config.yaml
model: "sound classifier"
train_examples: 39062
n_mels: 80
targets: ["instrument"]
num_classes: 13
mlp_ratio: 3
head_dim: 16
subsampling: 2
residual_init: "scaled_by_depth"
optimizer: "soap"
beta2: 0.99
beta1: 0.95
precondition_frequency: 16
epochs: 69.5
Rows from block 2 of a small sound classifier, named by matrix and row number. Rows with one number belong to one neuron. Each number is 128 + 24 x the weight over its row's rms, rounded and kept within 0 to 255. All counts start at 0. Numbers have three digits each.
After each neuron's rows are labels from the 100 clips, of 14976, where the neuron reaches its highest value: "strongest on" is what is common among them; "lies over" is the class under the peak. Only what is clearly more common there than usual is listed. The data: synthesized solo parts of chorales (CocoChorales).
# fc1: first MLP up (model.blocks.2.ff1.fc1.weight, 576x192), inputs 0-95
# fc2: first MLP down (model.blocks.2.ff1.fc2.weight, 192x576, transposed), outputs 0-95

fc1.335:120148094121136143140127103171146141151122110139148089116203133103143162120151113133137126157134085131150147064138133177162131084152125103071132154170147129125165162120101144102085105178102113118127143115113122095138138122135103138126138108116099111100127081096110150133143132134121155115
fc2.335:145123152156172124132100134143178182150119100136107124145129054138132115179110107129119146142102129161140139102152156167178115077121121137132131121129153139146162121146117133132078147122121116132078193150106121113141145112103133122144115149125127142141093210092125096148106117164144141111
strongest on: violin; note D5; note E5; note G#5
lies over: D5

fc1.554:126127100181116130095143049186141141160116112147158137086140157111104137122123135147147146169089109140147099072137198113130111153132142129128136123120110130104145117116100071163126143139100166161145157149130126147122157124153103112144164120124128168133120127122135134130139094109117138112
fc2.554:141143111129150129149152146157135149141081093121136128172140053143142173111118108136073105107109106125089145127133105104162119133132103125148108121138096150178114157136138192117122100115140136126152152127156124101088129152170130125112088060101101163138104144157137140091097138122144134119
strongest on: note C#4; viola; saxophone; note G4
lies over: C#4; G4

fc1.153:121109141119128122146140132076144110136112114120079140139108139132104151115166115163115149082131167158114086100125135104131144154113152151106098105126100161109093153118067157138151116093114106140091106143098125126086139163180122190129118116077154167096148151153130107100145128108092091129
fc2.153:119176119130138158203119140165135175115092146078146151093095131140116113136108134149107167114103127141073126127117102104111103147179162100138169128148118135131108107149135117085105166129159106083152137138133119119104153125127139154140083134110077144129116175156134107147118127111103077129
strongest on: note D#5; violin; note F5
lies over: D#5

fc1.510:088101118100170143086135174125129128095122117119128120089113144115113135124153119116115117124173167117152134158139174126087154155094088142105112112125079142122131108130148108147140109144127102165124166160095127117086135124115127147118099123109131154120096161109136092109179096105157180123
fc2.510:140108130116158115127158113120143169114122159077141157139109166104152166116113135151172143118129126143111148171112113176134161105187115127112120126127158157176105136142105126156140138117162102108119164137128109084159086129121105146152149155093143075154105083143136124166108135129145119165
strongest on: note D#5; clarinet; note E5; note A#5
lies over: D#5; A#5

fc1.358:114113114150127134115100119116128115118102115119134121134134141169161129119084150109104138187124128128132137142121121149090085143128168173144129142106165106112117214147130123112175129139129155142094090112111097102126093081104150095153062136149130181091121160139117139095157120120144130111
fc2.358:129128121152142111167143138140104132128097077085169112141084091079111090166137090140125150145136134121108166154119082147111085167135122140133153161150166122164129152107133130092149110127113141116121078132117105128129135114162123107157098106177104153121125112136139108104117159120122143120
strongest on: note D#5; trumpet; note F5; note C#5
lies over: D#5

fc1.377:125145131156140121105144130145128150086110130089107106193123145128140150118128102108146153121085143135135145131124136116128116155126083116086126128119109125141119155097129134089083125120114137110090108141116127141130081098097119132111127150133145107133139086155094145175131114123147096102
fc2.377:123124140135144162074110148161124112102128130121092148145098106149155101132096134122118111181115114134123169177125142083149152123217157133106140130137153064137110142124101152123174157149166136093100089134127146136142167141131127108100133090086127106111174077139146107143154129118101129134
strongest on: clarinet; note G#4; note F#4
lies over: G#4

fc1.473:117139128097122125089132123128145124106151109097108101131136127130091155185064094098172129100153137145131138126194123113184118079108092104132125176154132130142107148198114112114149138119140150156149127112152089147134094132127082105144126181121149133132094162094141168132163096118139151116
fc2.473:121149109141128131146146106154146128092157134067129144079142090136159137082139192115163160078097158141088140144137083124103145121080092120089132056124108123083105072116113140132123107172138126156129157152126142147159157136129162126136141119091117119127158121130154149152148105106152132132
strongest on: note C#4; instrument: viola; double bass
lies over: C#4

fc1.296:133114130100149126089141110129148134102195116120134124140133168111170126127170137154136162091125119125086098135181119110141100143141158154103179134109128176110189079097154141116119141164142096161118118129131153086145122103111152163119109116148110147104115186123167111117114126188116157124
fc2.296:098129154148160130153133159123123156162144107133132154108119149103103131148184123130124093127107143122183172162138123121111104072104105123120119096109130172147105100106156167147091163101125137181141123150142117129158132177143151124129161139073113161137102117128112132118126079107125103139
strongest on: clarinet; note F#4; note G#4
lies over: silence

fc1.503:142096100113149134154126059087099121100162095157137135116142121156119112150096111142126146128101101146131099113121113143152145109130154141144099114121153128117142108114141168127080162114159139116146091136109111141165141118146090144114157115071137148053153139109135115141144095156122118132
fc2.503:127134140146175140126148112114118103117140158108086110121136120120118110091143117149154135138092155148126140114182091190130100101149155130146122131141084141135169088119140128142136097108215147086157123147150131116120141128100124098148158127119121148117138156105146129090097133140139145149
strongest on: clarinet; note G4; note F#4; note G#4
lies over: G4

fc1.522:155141116166114128133127124123101119113150170143105146145165141145136124143089105125166131122080140130084114135121107141104134116134130123141095139133117071162119113126145099145114123144121172131117130133143146139092102112146144147135141124093185130095133153106100137109098169123129098130
fc2.522:140112120104104130104109133116139095113089113177147112090148189137178151077106115117067117102137143125148104147144127121118146144153107084092130113144103091128141114123103076143110140118153119108102150113133130116128128122120131135140128121109087154135144083148169133171124105129123141134
strongest on: note B3; tuba; note A#3; note C4
lies over: B3; A#3

fc1.161:098110116099121134106098096087140131097130106135156113113167146131129152155147145128157153169132141128110111131142140104115154089134146118144119112131133145156139108103157152110153120118177090139096144139062149124174144126060156108125136113102121160103105123105128189095124161160117115146
fc2.161:125147127160097154123132139134104135070117104114131103143109146102117080102128110129115153163133146110133135172166101070079119137070171129086103137135102182119159089108148122119134151157147144114096123142135120130106125151116151137109147123132112123133107138140096126090115076145108132140
strongest on: note G#4; clarinet; note F#4
lies over: G#4

fc1.115:113130147122126122154101128140132138122118122100155100093077143118164138159089128139177088097117156168117117120098159081118160163112123173104151136156115127172119119102137100105102117172118135106153154146104107142119126115114133130084145059132078148133140135133152116107107123118142114125
fc2.115:131131137107110118101120128107134146123122158077142146137165121126115148147108108123092111125140097178119115155118122120129114124126106134119124133134125110095155124140124145148107109129107105111110132147083121136057101133098139120138130119093140088161119119116093137117152088168141124107
strongest on: note D5; trumpet; clarinet; note D#5
lies over: D5; D#5

fc1.437:092120111145125136110120117174167137109110107146128155127131135117166123115129127103141127135142112104164083125118178149134158115146083071132127156153104121158112175115111145159135069109184121082107182170124094106113105116117100152115093108128112162111118101172163104132118122136138157136
fc2.437:140148162128178130135141129110127111056086096108103124146149138127105146176126100102139125107116144120122123185147156093180090169160107167125170101139165155144122177115159133113104113128120158096130116151171131111114151123133131117118132121126091108112120155124114119149128103115138127099
strongest on: clarinet; note C5; note D4; note A#4
lies over: C5; D4

fc1.209:109100142142115152084085128154145132135150108125127118127118153176095129090113134091132113091126092117095090107137136160153156127097130141128097132122129095129120116135139128171103134108142112134138136119068116089117105113157128123144140155126109140164171112132111099145167140096109130149
fc2.209:147125133191140136158114128123157153138087147184118127124143136143125116173117146118102119102151135110127083084151124117142172119134108069112137132113148167120152122131168088106160119107119142153118179128098153143129099117128121128156089117130149131137107064084111134161144144114149144101
strongest on: violin; note A#4; note C5; note A4
lies over: silence

fc1.194:142168176078149086109129139140091129129141118097098101153162085107107114147158151132175109139129109122139168114169113099083154134153121159157129133128126101134127118086133066136140146162163128080122151113123136128131162124162067102139112104128103118119121121094147123163147128127107150135
fc2.194:142193138108152118126164152137137203150138148138103124144110120099114165142128118091097100119095116144124130086082107137147129127064131150116115128141137155161108153131109170114099115144143128126129125143120055135153149150124121108141155100131151131121134155108106142100111115133104139129
strongest on: violin; note C5; note G#5
lies over: C5; G#5

fc1.133:108109064126132135112122100107113167089143143086128116152125088125154149144115114085134105138082152126100173133115117134114139099130122125142116111179180114139115146138149130084117116147116124115126091123161168141138094136137127132157129166091122098115143116130117125093074122116119112146
fc2.133:136133128124105107128130139132102105088163142058156135105161178154104110119056124123138112156117141103114141130117126082085113104144105109078138100102122056132154180116135127087115138149071117111125117145167121129122181127093132114141136135139114132141133116105136130171125126159102146131
strongest on: note B3; clarinet; viola; note E4
lies over: B3

fc1.164:123082095160100110128171121123142163129135125112140101081093190161134161083103122121135112156113121122152152113140136137129143132161102147081122129107118108126134113124120142119109115118119171118135156147155156128120166100132136144142148095112098163157122130126150129124110144101133088131
fc2.164:137099137148137123118147142131104144123126101159138114118119135110138121171124113130071143105120122176105164116190164098102114150132072150127116154111101113118160134126113103124117118129143140131147083138107118142119128097111091163127112114134151132117146131125112137136116138164116127138
strongest on: viola; note D4; note C#4; bassoon
lies over: D4

fc1.97:081124115144139157105119133112124105113076092071095167151157126150131122096141107137131132149111161114147142112082131157127110099129154109150106129131132119130075126160144182151077162117145109139162076132148138122125159103177123151088091106154167092145115171114103143106108114089121121126
fc2.97:152152166116084114141109123077132114147130138082151129159182157143128177123105117125108108115129162125126133061122088153110135108148123100076118125108098153121140107130138073133118132134145153112122124146107152108115104121102117134119085093172095085145133136111112092156151125153161099132
strongest on: note C#4; bassoon; note C4; note G#3
lies over: C#4

fc1.277:116120142115110122119116131117112136117141108121153101073152090121135132106123111136106114146137138127150135095093100101145173130127141141121120078135172131171154121134142107138076096126128167179128108156181076116106088128134086113154205160127123087118145138162102117161098143153139137139
fc2.277:119104104085135102142127138126151191147148100153131104129101080130091140098103140130118099138145137112127127130107092129143110139087116146126122128110169147142129165083129138085130129160087108156111107115075097108128115121138126141139187109104120121128106117118104098141129141125157118130
strongest on: cello; note B3; note A#3; note G#3
lies over: B3; silence

fc1.187:144160174144108173138120104145123126152141123151123151130089116144113143122055112154176107164114182143137129099114113149130118173120151137161151121109131119127085136158084126094175148082097112105117114101145102124091091151102118114139114135076107120111145162150123096102122156106130116112
fc2.187:130159139124132138136109095154155108144101135094149175108107139117096119160098150149115123172133130121131125146103128132158080132158150164124111102130139165164147170140096118078131126128115145144127086157107138125137079127094118136116129109157111151114120117149133141078172136115122141137
strongest on: note D#5; violin; trumpet
lies over: D#5

fc1.42:140108106140119131111154132140136134102146131124099134120175100149131168112114130135178114130146122112123126125078139124135117128140182136147118099148159139165128137151175104122135117146104141105160130129138121140129108181188115140100112097140099141119170161134130112170117109135120126117
fc2.42:148153130131162152154130084149120073108149101158140084156128093126142093119132121067078139117138097095126105052150108135156178122120072098129118086129150131132162118101113116136127136110092132156135127146125192133136113135126109146115129162125135137094149074120135152184120076136158153101
strongest on: note D5; flute; clarinet
lies over: D5

fc1.154:122104126118138146155099110153146136118139101116157114125172121190090151149088121146152113161099078125095123130148150133116174123143127125112107126123136105123111107137153090104099139142116137139123119117148146142133132142160094105133102130133134109153094117125120102091099117109109124129
fc2.154:132140119140117163106139146128133105105149145095183130123195128156119101156127163125067096124113135084126095152145125120148145101106125152125185112143128127110125113091095115122122129111055117134167155126126128105132092122116117130120129108113147147129101097153117128080095133136121110129
strongest on: note D5; saxophone; flute
lies over: D5

fc1.67:120119116144153132108144096148119141108141124081123167084106134081187114144119129131102151119118115146155109141120128107153132116106074121124121069149164122117150163140106126142102100113119153179122165096142118147103108080089131128109132171150110155101137127113193156132137132109178141100
fc2.67:133170136121137118135137085131134126098087124112122106140173144151101121165084091149125166148120151132150183161110161116109085120104105115097112115128113116172099209149123129111130109136131131128102098140130152175114144145144108139125124081118144095125118149128113130215141131139113110107
strongest on: viola; note D4; note C#4; trumpet
lies over: D4; C#4

fc1.239:096125122107146126124119128108150103123104095102105115121111130125116145114109131135158122100125113155116170141133103107140117098105140142126122149143128145095119166166099189167116128129149164164093114085100096129121111138082123154093141128143161129094110152093103119188129100119142135117
fc2.239:108142106141155109126118154140132110125083141082111143147106121129111123102123093078165148131139143113157152162080142094081153089149158107113132112108134089156108161119150169139108140136157122128110117109156145146161124114124139158108141115104140101153125162095117126153129148109106122149
strongest on: bassoon; note D#3; note G#3; note A#3
lies over: D#3

fc1.131:106129113145123075154154135082145155121127109130070135141145148127118105107123111132102126079146119141098114136135160175076106118128095134085124115146147119139110209158154115132118135157113094089118136114107141131133128128123139171130138118128166097149154104120078150146134104164095157113
fc2.131:109132143129167162121115144076128129129183091080134119108080096124117123175114107154168142146156124134123108119111147131174167134127131115185125132148149112108135084127138122118087125150150118122110100157134106149104121116120101121156119084107125156147093154124176093141114155075128106127
strongest on: violin; note E5; note D5; note F#5
lies over: E5

fc1.66:138134109061100110132114126122160139129126143155126133099141157108120115132203123154163074178127140163126141130106099127157132138099132110142122143145138099151118152160124134141139115192163096125121090123113104137124137157129109150108146113133117129111105118144109115116103114120126142171
fc2.66:136127139162107117138108137101148182144138095105149114149124196147113155179166090138091113202116139111136125131098162149133107144131086124144127145095107126124115096115127162120137143111095150086105161098156088132133131141109127161148147107128114122150110114104122146131082117157145141126
strongest on: violin; note C#5; note C5
lies over: C5; C#5

fc1.105:156150098089145134115113118086107119091108150157149114133184131150134150173141108178161132103155127187058106133119111155120176086112130116101112163105134108168127110084123124199141150141174157126128100119128141102146131126168116112146123149135146154169096089126117167150152114085136165129
fc2.105:139102125115137146122110141114138196170143091138136087160110128130114083140134155141155123097125160154147137128133143175079175152130109098150127156141169098087159135141137181148088134138122082135149147121143132145122134119136123115137131139101151126142162137085123156129112095128110155110
strongest on: trombone; saxophone; note G4; note C#5
lies over: G4

fc1.500:094151140187102165174156093127121149111104123127128093162103105134146093172123159127108147124108104122114132145099137113142156123105121103117118109093101122095143140170146119110144116122107133106153124120155099136128134139145130123128128107132117075135139153160091116141115126143171133113
fc2.500:111150124155129124124120140131136118157156091206156148114138113100133139135113080163146126099129143102167189072143139177128122134140129107128120142150153127191134134143117086116134128118117141143118107107164140132144141148108123136128122140175128115112145129151138119069106150157119178103
strongest on: violin; note F#4; note G#4; note B4
lies over: F#4

fc1.47:127105109127088154140138158117129148139124150126142142141147108132151144129130120139114120134118145134118101162115176117094116118124124165123125163086119106106073095093109160114101196125130135151120127118110128132111119088141092132116164178111161078111080138165184160138140148143166117137
fc2.47:121114149110123111100138138131103152125126134117083115135160104102111145101103181149133105108161127133133138114138160120103145137112111114096159108136128074198113162126129201078079154137119158124141118110094157128104149132116113127092137168130149129130166130103124133137133146097119120133
strongest on: tuba; note G3; note G#3; note A#3
lies over: G3; G#3

fc1.212:095127132154108147127118105143080134127129133148141139118124186138146133057136157140123131121098158123123093133105137103128102125124156122133092125135130146175177147100190176129087121133144060150131119138155131133139131118136153136141140146154129154150162115109128142120127155138139073119
fc2.212:120106145111112163110142140110150089152112137120155149139125126127141126147152188143128128136127119122144183132164104138100144137104162153139131133073158165112153054107135149171108128117124116126137121108106164105118156114155108128119143127125132108145129112140151125178083083127150119125
strongest on: note C#4; bassoon; clarinet
lies over: C#4

fc1.567:093105146094121148094105097142146160103133133155146128140155089149135113120156126089093116141178081116181118133134113097160145137128108117174116091140154115113132100124156070123171136161168137119137095129126137162121127131107116116132163157127117097115189110098126141156127110109095129120
fc2.567:141119141150191126124104141112111112148126105065104123140082156139139155109134112121138088162075130138129092155141112105090100095075083123117165122133153139193123146138133170146124129147111135119130128096105115132120200105106129139119172119155136135130126135193122131151162132126085150116
strongest on: clarinet; note E4; note F4
lies over: E4

fc1.346:077116136126097127150131056119091183152121122154099136093146158074135107094114119148114137157149145156077140123109118168169165116124169146125131147124149101128146132169186103163126143097153088123130130093127123116165196154117087138125111108131126152149105126149113162132111119102153126135
fc2.346:127109133170161141122104106128112110174142157141118121134125116132136105156173098109134141120132092116116129062138132145128133138103083098072117134140112169178091072117110132143114120145137145113156111143163145131183117124115133148100137145096133100136116132112161116122094144119123155124
strongest on: note D5; violin; note F#4; clarinet
lies over: D5

fc1.469:091149095109105197110139095149116116125149113159144117120111162128120127096108157090126138124086194122124187137114182124142115131142110161120151123140091160144104123148110130133117113114120139091109113129152108154149171125128107141131131085120111104164125135121139089191132127083082133164
fc2.469:109106147126106095127093128117123110139120141087153137183174115125113140157150140143110107107118129143133101153123099103143163091125174176126141147111118131135189122120153083095136109144186163084116149117136133134159100110132149112128110120129128125129145121108092161132125132125135146129
strongest on: note C#4; viola; bassoon
lies over: C#4

fc1.533:106106155137140124120107099115154135104131132127104124124102116126110103139152127123078118099145100100137135110120139168126105129105131134175094163077171179115159116126141149162109156138135134129099083126135131110158164077138136152158157121113097134124100146129081093112094141103164153121
fc2.533:107092112142114099151123184132142125112145142112125158123082165112116149148117157105152115134148123133120123101094073166142112129109139150152128108094127186132164152105137129134113121130120136146152132135117117139129105128115152124138147115127110101120127116098091105107147169109125090184
strongest on: cello; violin; note A3; note C5
lies over: silence

fc1.334:113137123119142148129124137173148119100177124097106109116118134147099140122104122157138131141144115101143131106089155153117158142104147151127118142159123127115161136180137121114128140160119139109156133185127142153135138116162117116099120091146152143081082164149137119105146150077130146152
fc2.334:135126132144138140113120135157115158118118136022109114149145133144103130152127133124145121113138122093125131110083138145113160114116196108106115128140142146111140205134136121102143125135161131133133117132142133110113167116130129149116100132124130121125092128114127091124151146136126084153
strongest on: trombone; note D4; note D#4; note C#4
lies over: silence

fc1.93:107131102193076121143160134128133126117153138110236114142172101163094150137100160128155108143145147126142136131115148101141108159148157113146108120096123141139125136135160109079144113135152093115157167138134084138127133092138102123149134137154103121095161154128134136150104109105124143152
fc2.93:127124106122177129117122139136141124113154093132139147102102095111116108194177136114141155093163144150145145100129147132114110113101156155114124123140136116135108124120113139144107114137095065077144112148098132137144137157121138130133114117144122108100144118129091122177117123089139158112
strongest on: note G#4; oboe
lies over: G#4

fc1.355:124101129105146131129134126159105133158089119162120126153128140095151157102138122112157141105123077179135167121136131125104169117163117141120091157091172130141119146137132173175073108139133102137112163107101171145117125127137133111168133132162140149179110141134140120131134105146161104153
fc2.355:138126097159103147126136135119125122119120132149163137113138103131138137092137102125140118067121172150121159148081088074165152084089105095134132156142161117103133172117107126179121188120109121130129099129144127128145119140140146166156152118201161129119132161106128176123130111116135102105
strongest on: bassoon; note A#3; note C4; note D#4
lies over: A#3; D#4

fc1.422:094110116176129107123101087150139093138117126105139121129095102129131113112132092125113123148128113130143148127142183071154187143126151145124140116119112139124116084138135098134181151101102132130131178166147100127097119095173093130117075140161142134174167129119132170099099162092138114089
fc2.422:133094134141144158138141100083131118127068124188113133099147082092148157156127085129084127181099102131157066175153078140149141123132094145136151133090113150155114140157152086160101160098082104120100117112142123123150152106113147133124116126129123127131159127148168085130116133132148155131
strongest on: tuba; note A#3; note G3; note A3
lies over: A#3

fc1.109:129148122179156115168155130129117170136159116114126124103104142163108126161100143124157126133126156137083124152151152119142137139142141095122167091098143080084133111163112140119098152093149104166145151143157106102116135113142121135155125120146125132145090118108125139098132135138145124127
fc2.109:109137105136133129139129118169142124162117115084095123149100116134149125126131110123144135165153109152134103095139123115151178110122083131097130133168155127089087156105098114123140132124087130085154081118135148119117128132152133114112129121130152102109101130142154124042147108128067128137
strongest on: oboe; note D5; note A4; note C5
lies over: D5; A4

fc1.72:134120121120131116089116097109134118105110137128137097131145102169154134108108149168149129139117116162151103096143130089126084122136128111119122123142139169163155123142112119126110167077133120167148143139100146138128172123118147091119116143116135127071084110134091161175120142118125171131
fc2.72:113125127127113159142140130135110097115119125202131128140101088106148130079099118109127128136140114145126108106152121117106141111176118143103136123134114090129148072117104094184121117123125095158124161141111172152118115139116148129127126098118119105135145156156168147137168097127074141121
strongest on: trombone; note D4; note E4; note C#4
lies over: D4

fc1.57:118140137107094145179114115104098111116163130119133134136148105123117117155084131145152123113152123130089094108121188132136159094117119184115121152131162159121130132105130106077141140147141142161114141108132129140132136126093151122113122203085138123146129132115095123130114111139160112131
fc2.57:133125146106136135123137179143118133138165170183130106139121154125137149175107133151158110148171108120144118121140162139136165139103168184081143132160130121144177110144140174130085127142094170106117143120139124139091109109135111126096091184119144100119109150110124132126154160130172155172
strongest on: tuba; note G#3; note G3; note C5
lies over: G3; G#3

fc1.58:119150115126139183079094099098133109132088107107106151131130142095131081119159108088110116126133180120101119087139143161141130182112105156141116138101182126130107130159119082131178082142134131142106139110082094165154137132140117100131147131139107136107128151117128108093159132138085117087
fc2.58:120126134142158111132106109155148116105071110109105118108109132170125116136128104097108184105145109136109109203143109134185144150111142157109128136122146133099120114130121102128120137116101114134134102141077129130115078081136112142117087129095152129133128114141096141093196149119163139124
strongest on: violin; note D#5; note F5; instrument: trumpet
lies over: D#5

fc1.453:124132156101068150162127097157132110100153142132129110093095084124127134150101163099140154114121150097139127107112094112178126108115109123150140131127159112150115126135140084131169125107108118136117126152141084094096093136136114107126100140154101072111159173155117111141118149165152120116
fc2.453:139130144096154141143134125117146134144127160096102145118163020102112094131120149094174123150123132117130091177102138132145072140121104153172121143124164136179129171154172065136129118118124103137166125135135130137155138137145098153123122119160135131131097166134125131143112111157181149133
strongest on: oboe; note B4; note A4
lies over: B4

fc1.177:104125074113112143082136107153124135099116140101132097133110065131126132139112114092103134143095138108147116136121141129143136118082097101148109138096133086140116120099151087154104159111103117114180146134099083131158123136129139103137151139176130120179129181150110140144122118145122123129
fc2.177:134124142149119131111110128139147058078104142104097132104114115164161146132117124148151114145072156148148087104135149119145183116137153095121125109119168117142125092123127058141128136131128137096144151116172127115142129134134121131120107147153119152114133148168101130171134105151133125116
strongest on: tuba; note B2; note A#3; note A#2
lies over: B2

fc1.144:132132122127155132119126133157171130136171131102091111134142171161104118150077130166132147088161130110159119108121112135133099087102148122114152072186175105126135167181176097161174090129107154201147130122160137112132136111118157106128141158133143157116145143120132139124105139132120118162
fc2.144:138135116126124130130128128107152153145115140093143185119109178143127140129182117085158132084110123139131105089136135147104130163130140133136154137098121078083163126099149099127121106131116106130134138129155102102146108126156129114174124094155149123123094129121134132175104122136146140119
strongest on: oboe; note C5; note A#4; note G#4
lies over: silence

fc1.512:121097152107133148128132093104123146126135139113146161095154125140153146125109145170148137152074111113111101114145129126117156124147106148099103076084106166098164140142136156168128104101144074131138123116147066139108093118114133099151143090101145143107127131106146133084157079118119118126
fc2.512:146117132110129104120127136119124160154147127099156163139153103115089127105117140130142128116157121133130060153151166145159145120116133106125136095129115144091170086119085131131139142134118145156156095139138114136134083100105135140145163148155118113151112137094110114125181144134169105132
strongest on: viola; note G#4; note F#4
lies over: G#4

fc1.485:125083152105155152167131094151077119166120137108126148132165111122151177120152169103123107141158108140089099121110116162128175104070108141123153134113123100135137151090157147159139117121098155132115132096143152187128079111119111107183153132155139137130124175128121166104113131117148111151
fc2.485:159150141143101070130142118144130121135095137139130131147112104098131127119191108129124133107161118148111099141142118134154174081075137129113171154104097143109131157101131147124134128104091102106125175139113174117111143142112130184105152175126071120144129130133145110143156155138112121128
strongest on: trumpet; note G5; note F5
lies over: G5

fc1.513:099110136124112112092160107099161137087144133128114086144068103156109126163145121113150121102146128152140170135072123128100093119117169156117103115154134138157110117123122129100138097118107139151111128177131112094137120175127089135141169132205126111098127133144077124108127109078108138117
fc2.513:138106118116100103110146120132116080125143137073153137107163166109117105107088162102097134136129107128156172071161122161110148108155150132144090114092128180149164110145126131111135113146166138146125119122114165094140096113132145107084144173109139156131115090129089104108132133104133158164
strongest on: cello; note D3; note G3
lies over: D3

fc1.54:140117088096090109138160125099106102108143164151164165118088141119131121097088125119151119090086126164100149144085140142150130131168152142156096059075132114159150120109160142158108151103137130097193127150112100116152169124122140108124147116123129124124153160131130103184126112113153141143
fc2.54:117101108109093111134157143137110134127123135122145125095102167108133145112096134100146119110106144139119159126126131130106087137154121157151139089129123140081065140085112147105120111123106098130136138101133144141130150170129145123102170067173109137135120095134122142168159133131151142171
strongest on: trumpet; note F5; note G5; note D#5
lies over: F5