{
  "model": "sound classifier",
  "dataset": "synthesized solo parts of chorales (CocoChorales)",
  "train_examples": 39062,
  "time_shift_ms": 50,
  "n_mels": 80,
  "hop_length": 160,
  "input": "log_mel",
  "spec_augment": true,
  "win_length": 512,
  "targets": ["instrument"],
  "num_classes": 13,
  "arch": "conformer",
  "norm": "layernorm",
  "activation": "gelu_tanh",
  "mlp_ratio": 3,
  "head_dim": 16,
  "fused_qkv": true,
  "qk_norm": false,
  "layer_scale_init": 0.1,
  "inner_norm": false,
  "subsampling": 2,
  "layers": 6,
  "width": 192,
  "positions": "learned",
  "kernel_size": 9,
  "loss": "cross_entropy",
  "init": "xavier_uniform",
  "residual_init": "scaled_by_depth",
  "optimizer": "soap",
  "beta2": 0.99,
  "lr": 0.003,
  "beta1": 0.95,
  "shampoo_beta": 0.99,
  "eps": 1e-08,
  "precondition_frequency": 16,
  "max_precond_dim": 1024,
  "one_sided": false,
  "adamw_lr_other_params": 0.00071,
  "grad_clip": 1.0,
  "steps": 21200,
  "batch_size": 128,
  "epochs": 69.5,
  "lr_schedule": "cosine",
  "final_lr_fraction": 0.01,
  "warmup_steps": 630,
  "weight_decay": 0.1,
  "adamw_weight_decay_other_params": 0
}
Rows from block 2, named by matrix and row number. Rows with one number belong to one neuron. Each number is 128 + 24 x the weight over the matrix's rms, rounded and kept within 0 to 255. All counts start at 0. Numbers have three digits each.
# fc1: second MLP up (model.blocks.2.mlp.fc1.weight, 576x192), inputs 96-191
# fc2: second MLP down (model.blocks.2.mlp.fc2.weight, 192x576, transposed), outputs 96-191
fc1.496:110125088140154097143115155118124115130119098109122138093110134095128080117123108129129052123163165112100126104160124131106127119098112148126121112131125176152140121153163141121110153151145100172151153141155166110134117148146208165102125097154093147146095112103106063127097154117162059130
fc1.497:086067121104121159120116118158132129113128116166100131102110158128111074148065133125134166103135148168162136116111130149126067133128111144111126145103125195107173150166120179126131092107125175111131142057132126112189164113101123165100122127134115165110105121094135072086094148101150107172
fc1.498:134125095114137117117144099128129130130151118141101137124091113091154101137149125120151115123103145138144136138110148141137102159148126133149155106151123119142142107118137132152108134151133136151122119084133169106159136128143134143135146077146160131145153128154134111111112179120135108120
fc1.499:134119101152043132122064169139166166138095114122180134132198107159084072173126080066122101098114117177176113113133062087149119140097096174151138076126136087125090108147102093127082140143102096159179107075178116119081136139074157157162107147155090121201156154120077067087150109127125133111
fc1.500:109101117117143141162126135185086146134137090094117113109138126085142124126177110154180122130129120101153114117101122156115164158126097140127140131130108115160113145135154157088141085124147172129116100103083136165111115121136159154110121151141078146127117120128132111104144136138112127134
fc1.501:125132128132121122076147129121131171137096165117146149122142123126127110134137106136128133107146136134142155127118112137135147124121119104109123129116128136101114108121136134140144118109114119120106142118113127137170090139105154117113101111099104141182119095122074109118146143131125133146
fc1.502:148126120135119123129139103132110149131158132119128104147116104148116104117143163115131142148124161139146108144128116110130123092163122145116091134157130137129135149126152118158133128122108132108145097144133124149118128130068132112123132166119145127123123126159124131112102139131127121101
fc1.503:136134123124131162128111109125122099114142088105075126103114099109114112158142123117138132134098127158124156134120117116152226130122144147100085139131162098234159137115157133105113137128122141104147128133142054101079131131098109173161149114136129122138142110124143114167178132151174107138
fc1.504:140135128170115111100164120147118140149163049153182093124095183095098063090124115076126128097162144132153107117153077092157152113121123144117166134144071157100155167108211114108126086170071137142096101151099149095132180172075120139144160120098152138117143112098099150124130153125171148122
fc1.505:146156136153137129166172149150102123160077115137092118100111152129088114076128085071146132095138154090093149091127130182081106162124103133164138158135130121145082084145127165126103124069147155067198188122122129129133145105087129141048135156134176112119178091138090136143126090163165128134
fc1.506:109214102134112096154107061113126150118138133188156158161222164135113134133188149089116065105182152108184139113136217149122144083123178129147129153139116121108213156171136193055165142182104121138171185112069141089106118133072164106131165115132141166153129160110064161119136132168077167079
fc1.507:116140127111133157110112125127144122117148127155126108116122132135115125133123160109133112166119127138144128144134133116125126139101138142133100157127128124124146114115123159095128121107096116123143198140122150125122108122114131143117130111132117136146134109147054118117147157140097130155
fc2.496:116143098134095119138127133175121086114113122163123114169073186112118141170149133146128153179127096115146095143084120195111169108110138124126129141117128114112133122147121130127149186122125085140122115105122112147139135146148147098168154148137147127150157150134135129141130114113125110138
fc2.497:173110135107080140127104129109203111151166089130153162120149081087116096157164144170126098123127112145097161075120126167108131090132098100126161089127143126182125111135101100102098147165082105115055091185123087143172100149127138151158142138126124083188193180127119148111128167158077086117
fc2.498:085113136110157172141125123173142106104112142133135132142131140107129125093125138145107127129161113147125139150120129129128109124117076140111142104119120116137103120135137134088159102125127128169159143149171135123172137194129113139162158161113163151171146092130113145149108126109134157125
fc2.499:076112172128103091168148147126080108152071139068128120125156142084122127094099088159152116109125164122092042175153129128142135141143139132171184099140167128072120137116153145162109109105143121107145059100130134128086094138164127133088132113115147155107110090105203144128136057148146148142
fc2.500:113103106147136160081125115124113125162146088131139112154121156114148133099144127112135152130094145145127110134138087100099115137089117124109109127106088122179134116116118116131139163120164104130156079181117106136152168130183120170098149068106132168120140163167083152124116134127094125110
fc2.501:147142145119111146127130134145121167130119113117159111111140087127120125114132132126120105143136117115127134126151122098157121141150106126112150137113165130141127117137122131132132149166104162104130139132107155118117121105128128095139144123122128138136126153116104134115145126112130138131
fc2.502:120146113112129100099146100112113148133116114134122117133138140101105122145171130109086146108137099129130113129154127120131162140124096110130144136139114120095126150142116122113155130122100096136130112096110143119110124130105153147155123136141125100136170134130152140114136158100138155117
fc2.503:158134076117136154129123111101175140131149107115041130100096161119118074164139214123132069136130110100143094147109128150144190147133128115102099122146124129104127160137114134140110164147154176080156125152099073109111135091143123152132150131098144070082105119116109102111126113143155159104
fc2.504:137127057115143162107139087123106095151144076124166132116144138141131132074092142115194136141115122090151104154125102086130133142132159149131092123106119082080098091145157149092145063106120112100155175178107184146139194105158117152160196092106118144102128118135101151101095131130125133117
fc2.505:147103165126131107097135110107125136101153095166107126110130122123116177189099094109132091098135088058117151120112074078158154143161146165122060154078127033161093124114212125130126084127126151096086103082143094088135102097171122103161184118112178159099143116157171112123110147158126100146
fc2.506:123154144128128149147105120122134119150086124134151171177157134123081093125148107072177156124126145170184098139092137041131087033160147134131125103164124168067184136150093078125172123159105145130092162024126172171134107112081134076145081201128144162157168165122080144138139117135154134128
fc2.507:098142118133089133147158122113132147148152122127142099136147100125136117148085146131128139117128145117095142135140124112137141092096173112124109107159149145135125116129124142164118114150137146130144168101137145136124169092107107131130064120109148125137129136117163145139142117104126091143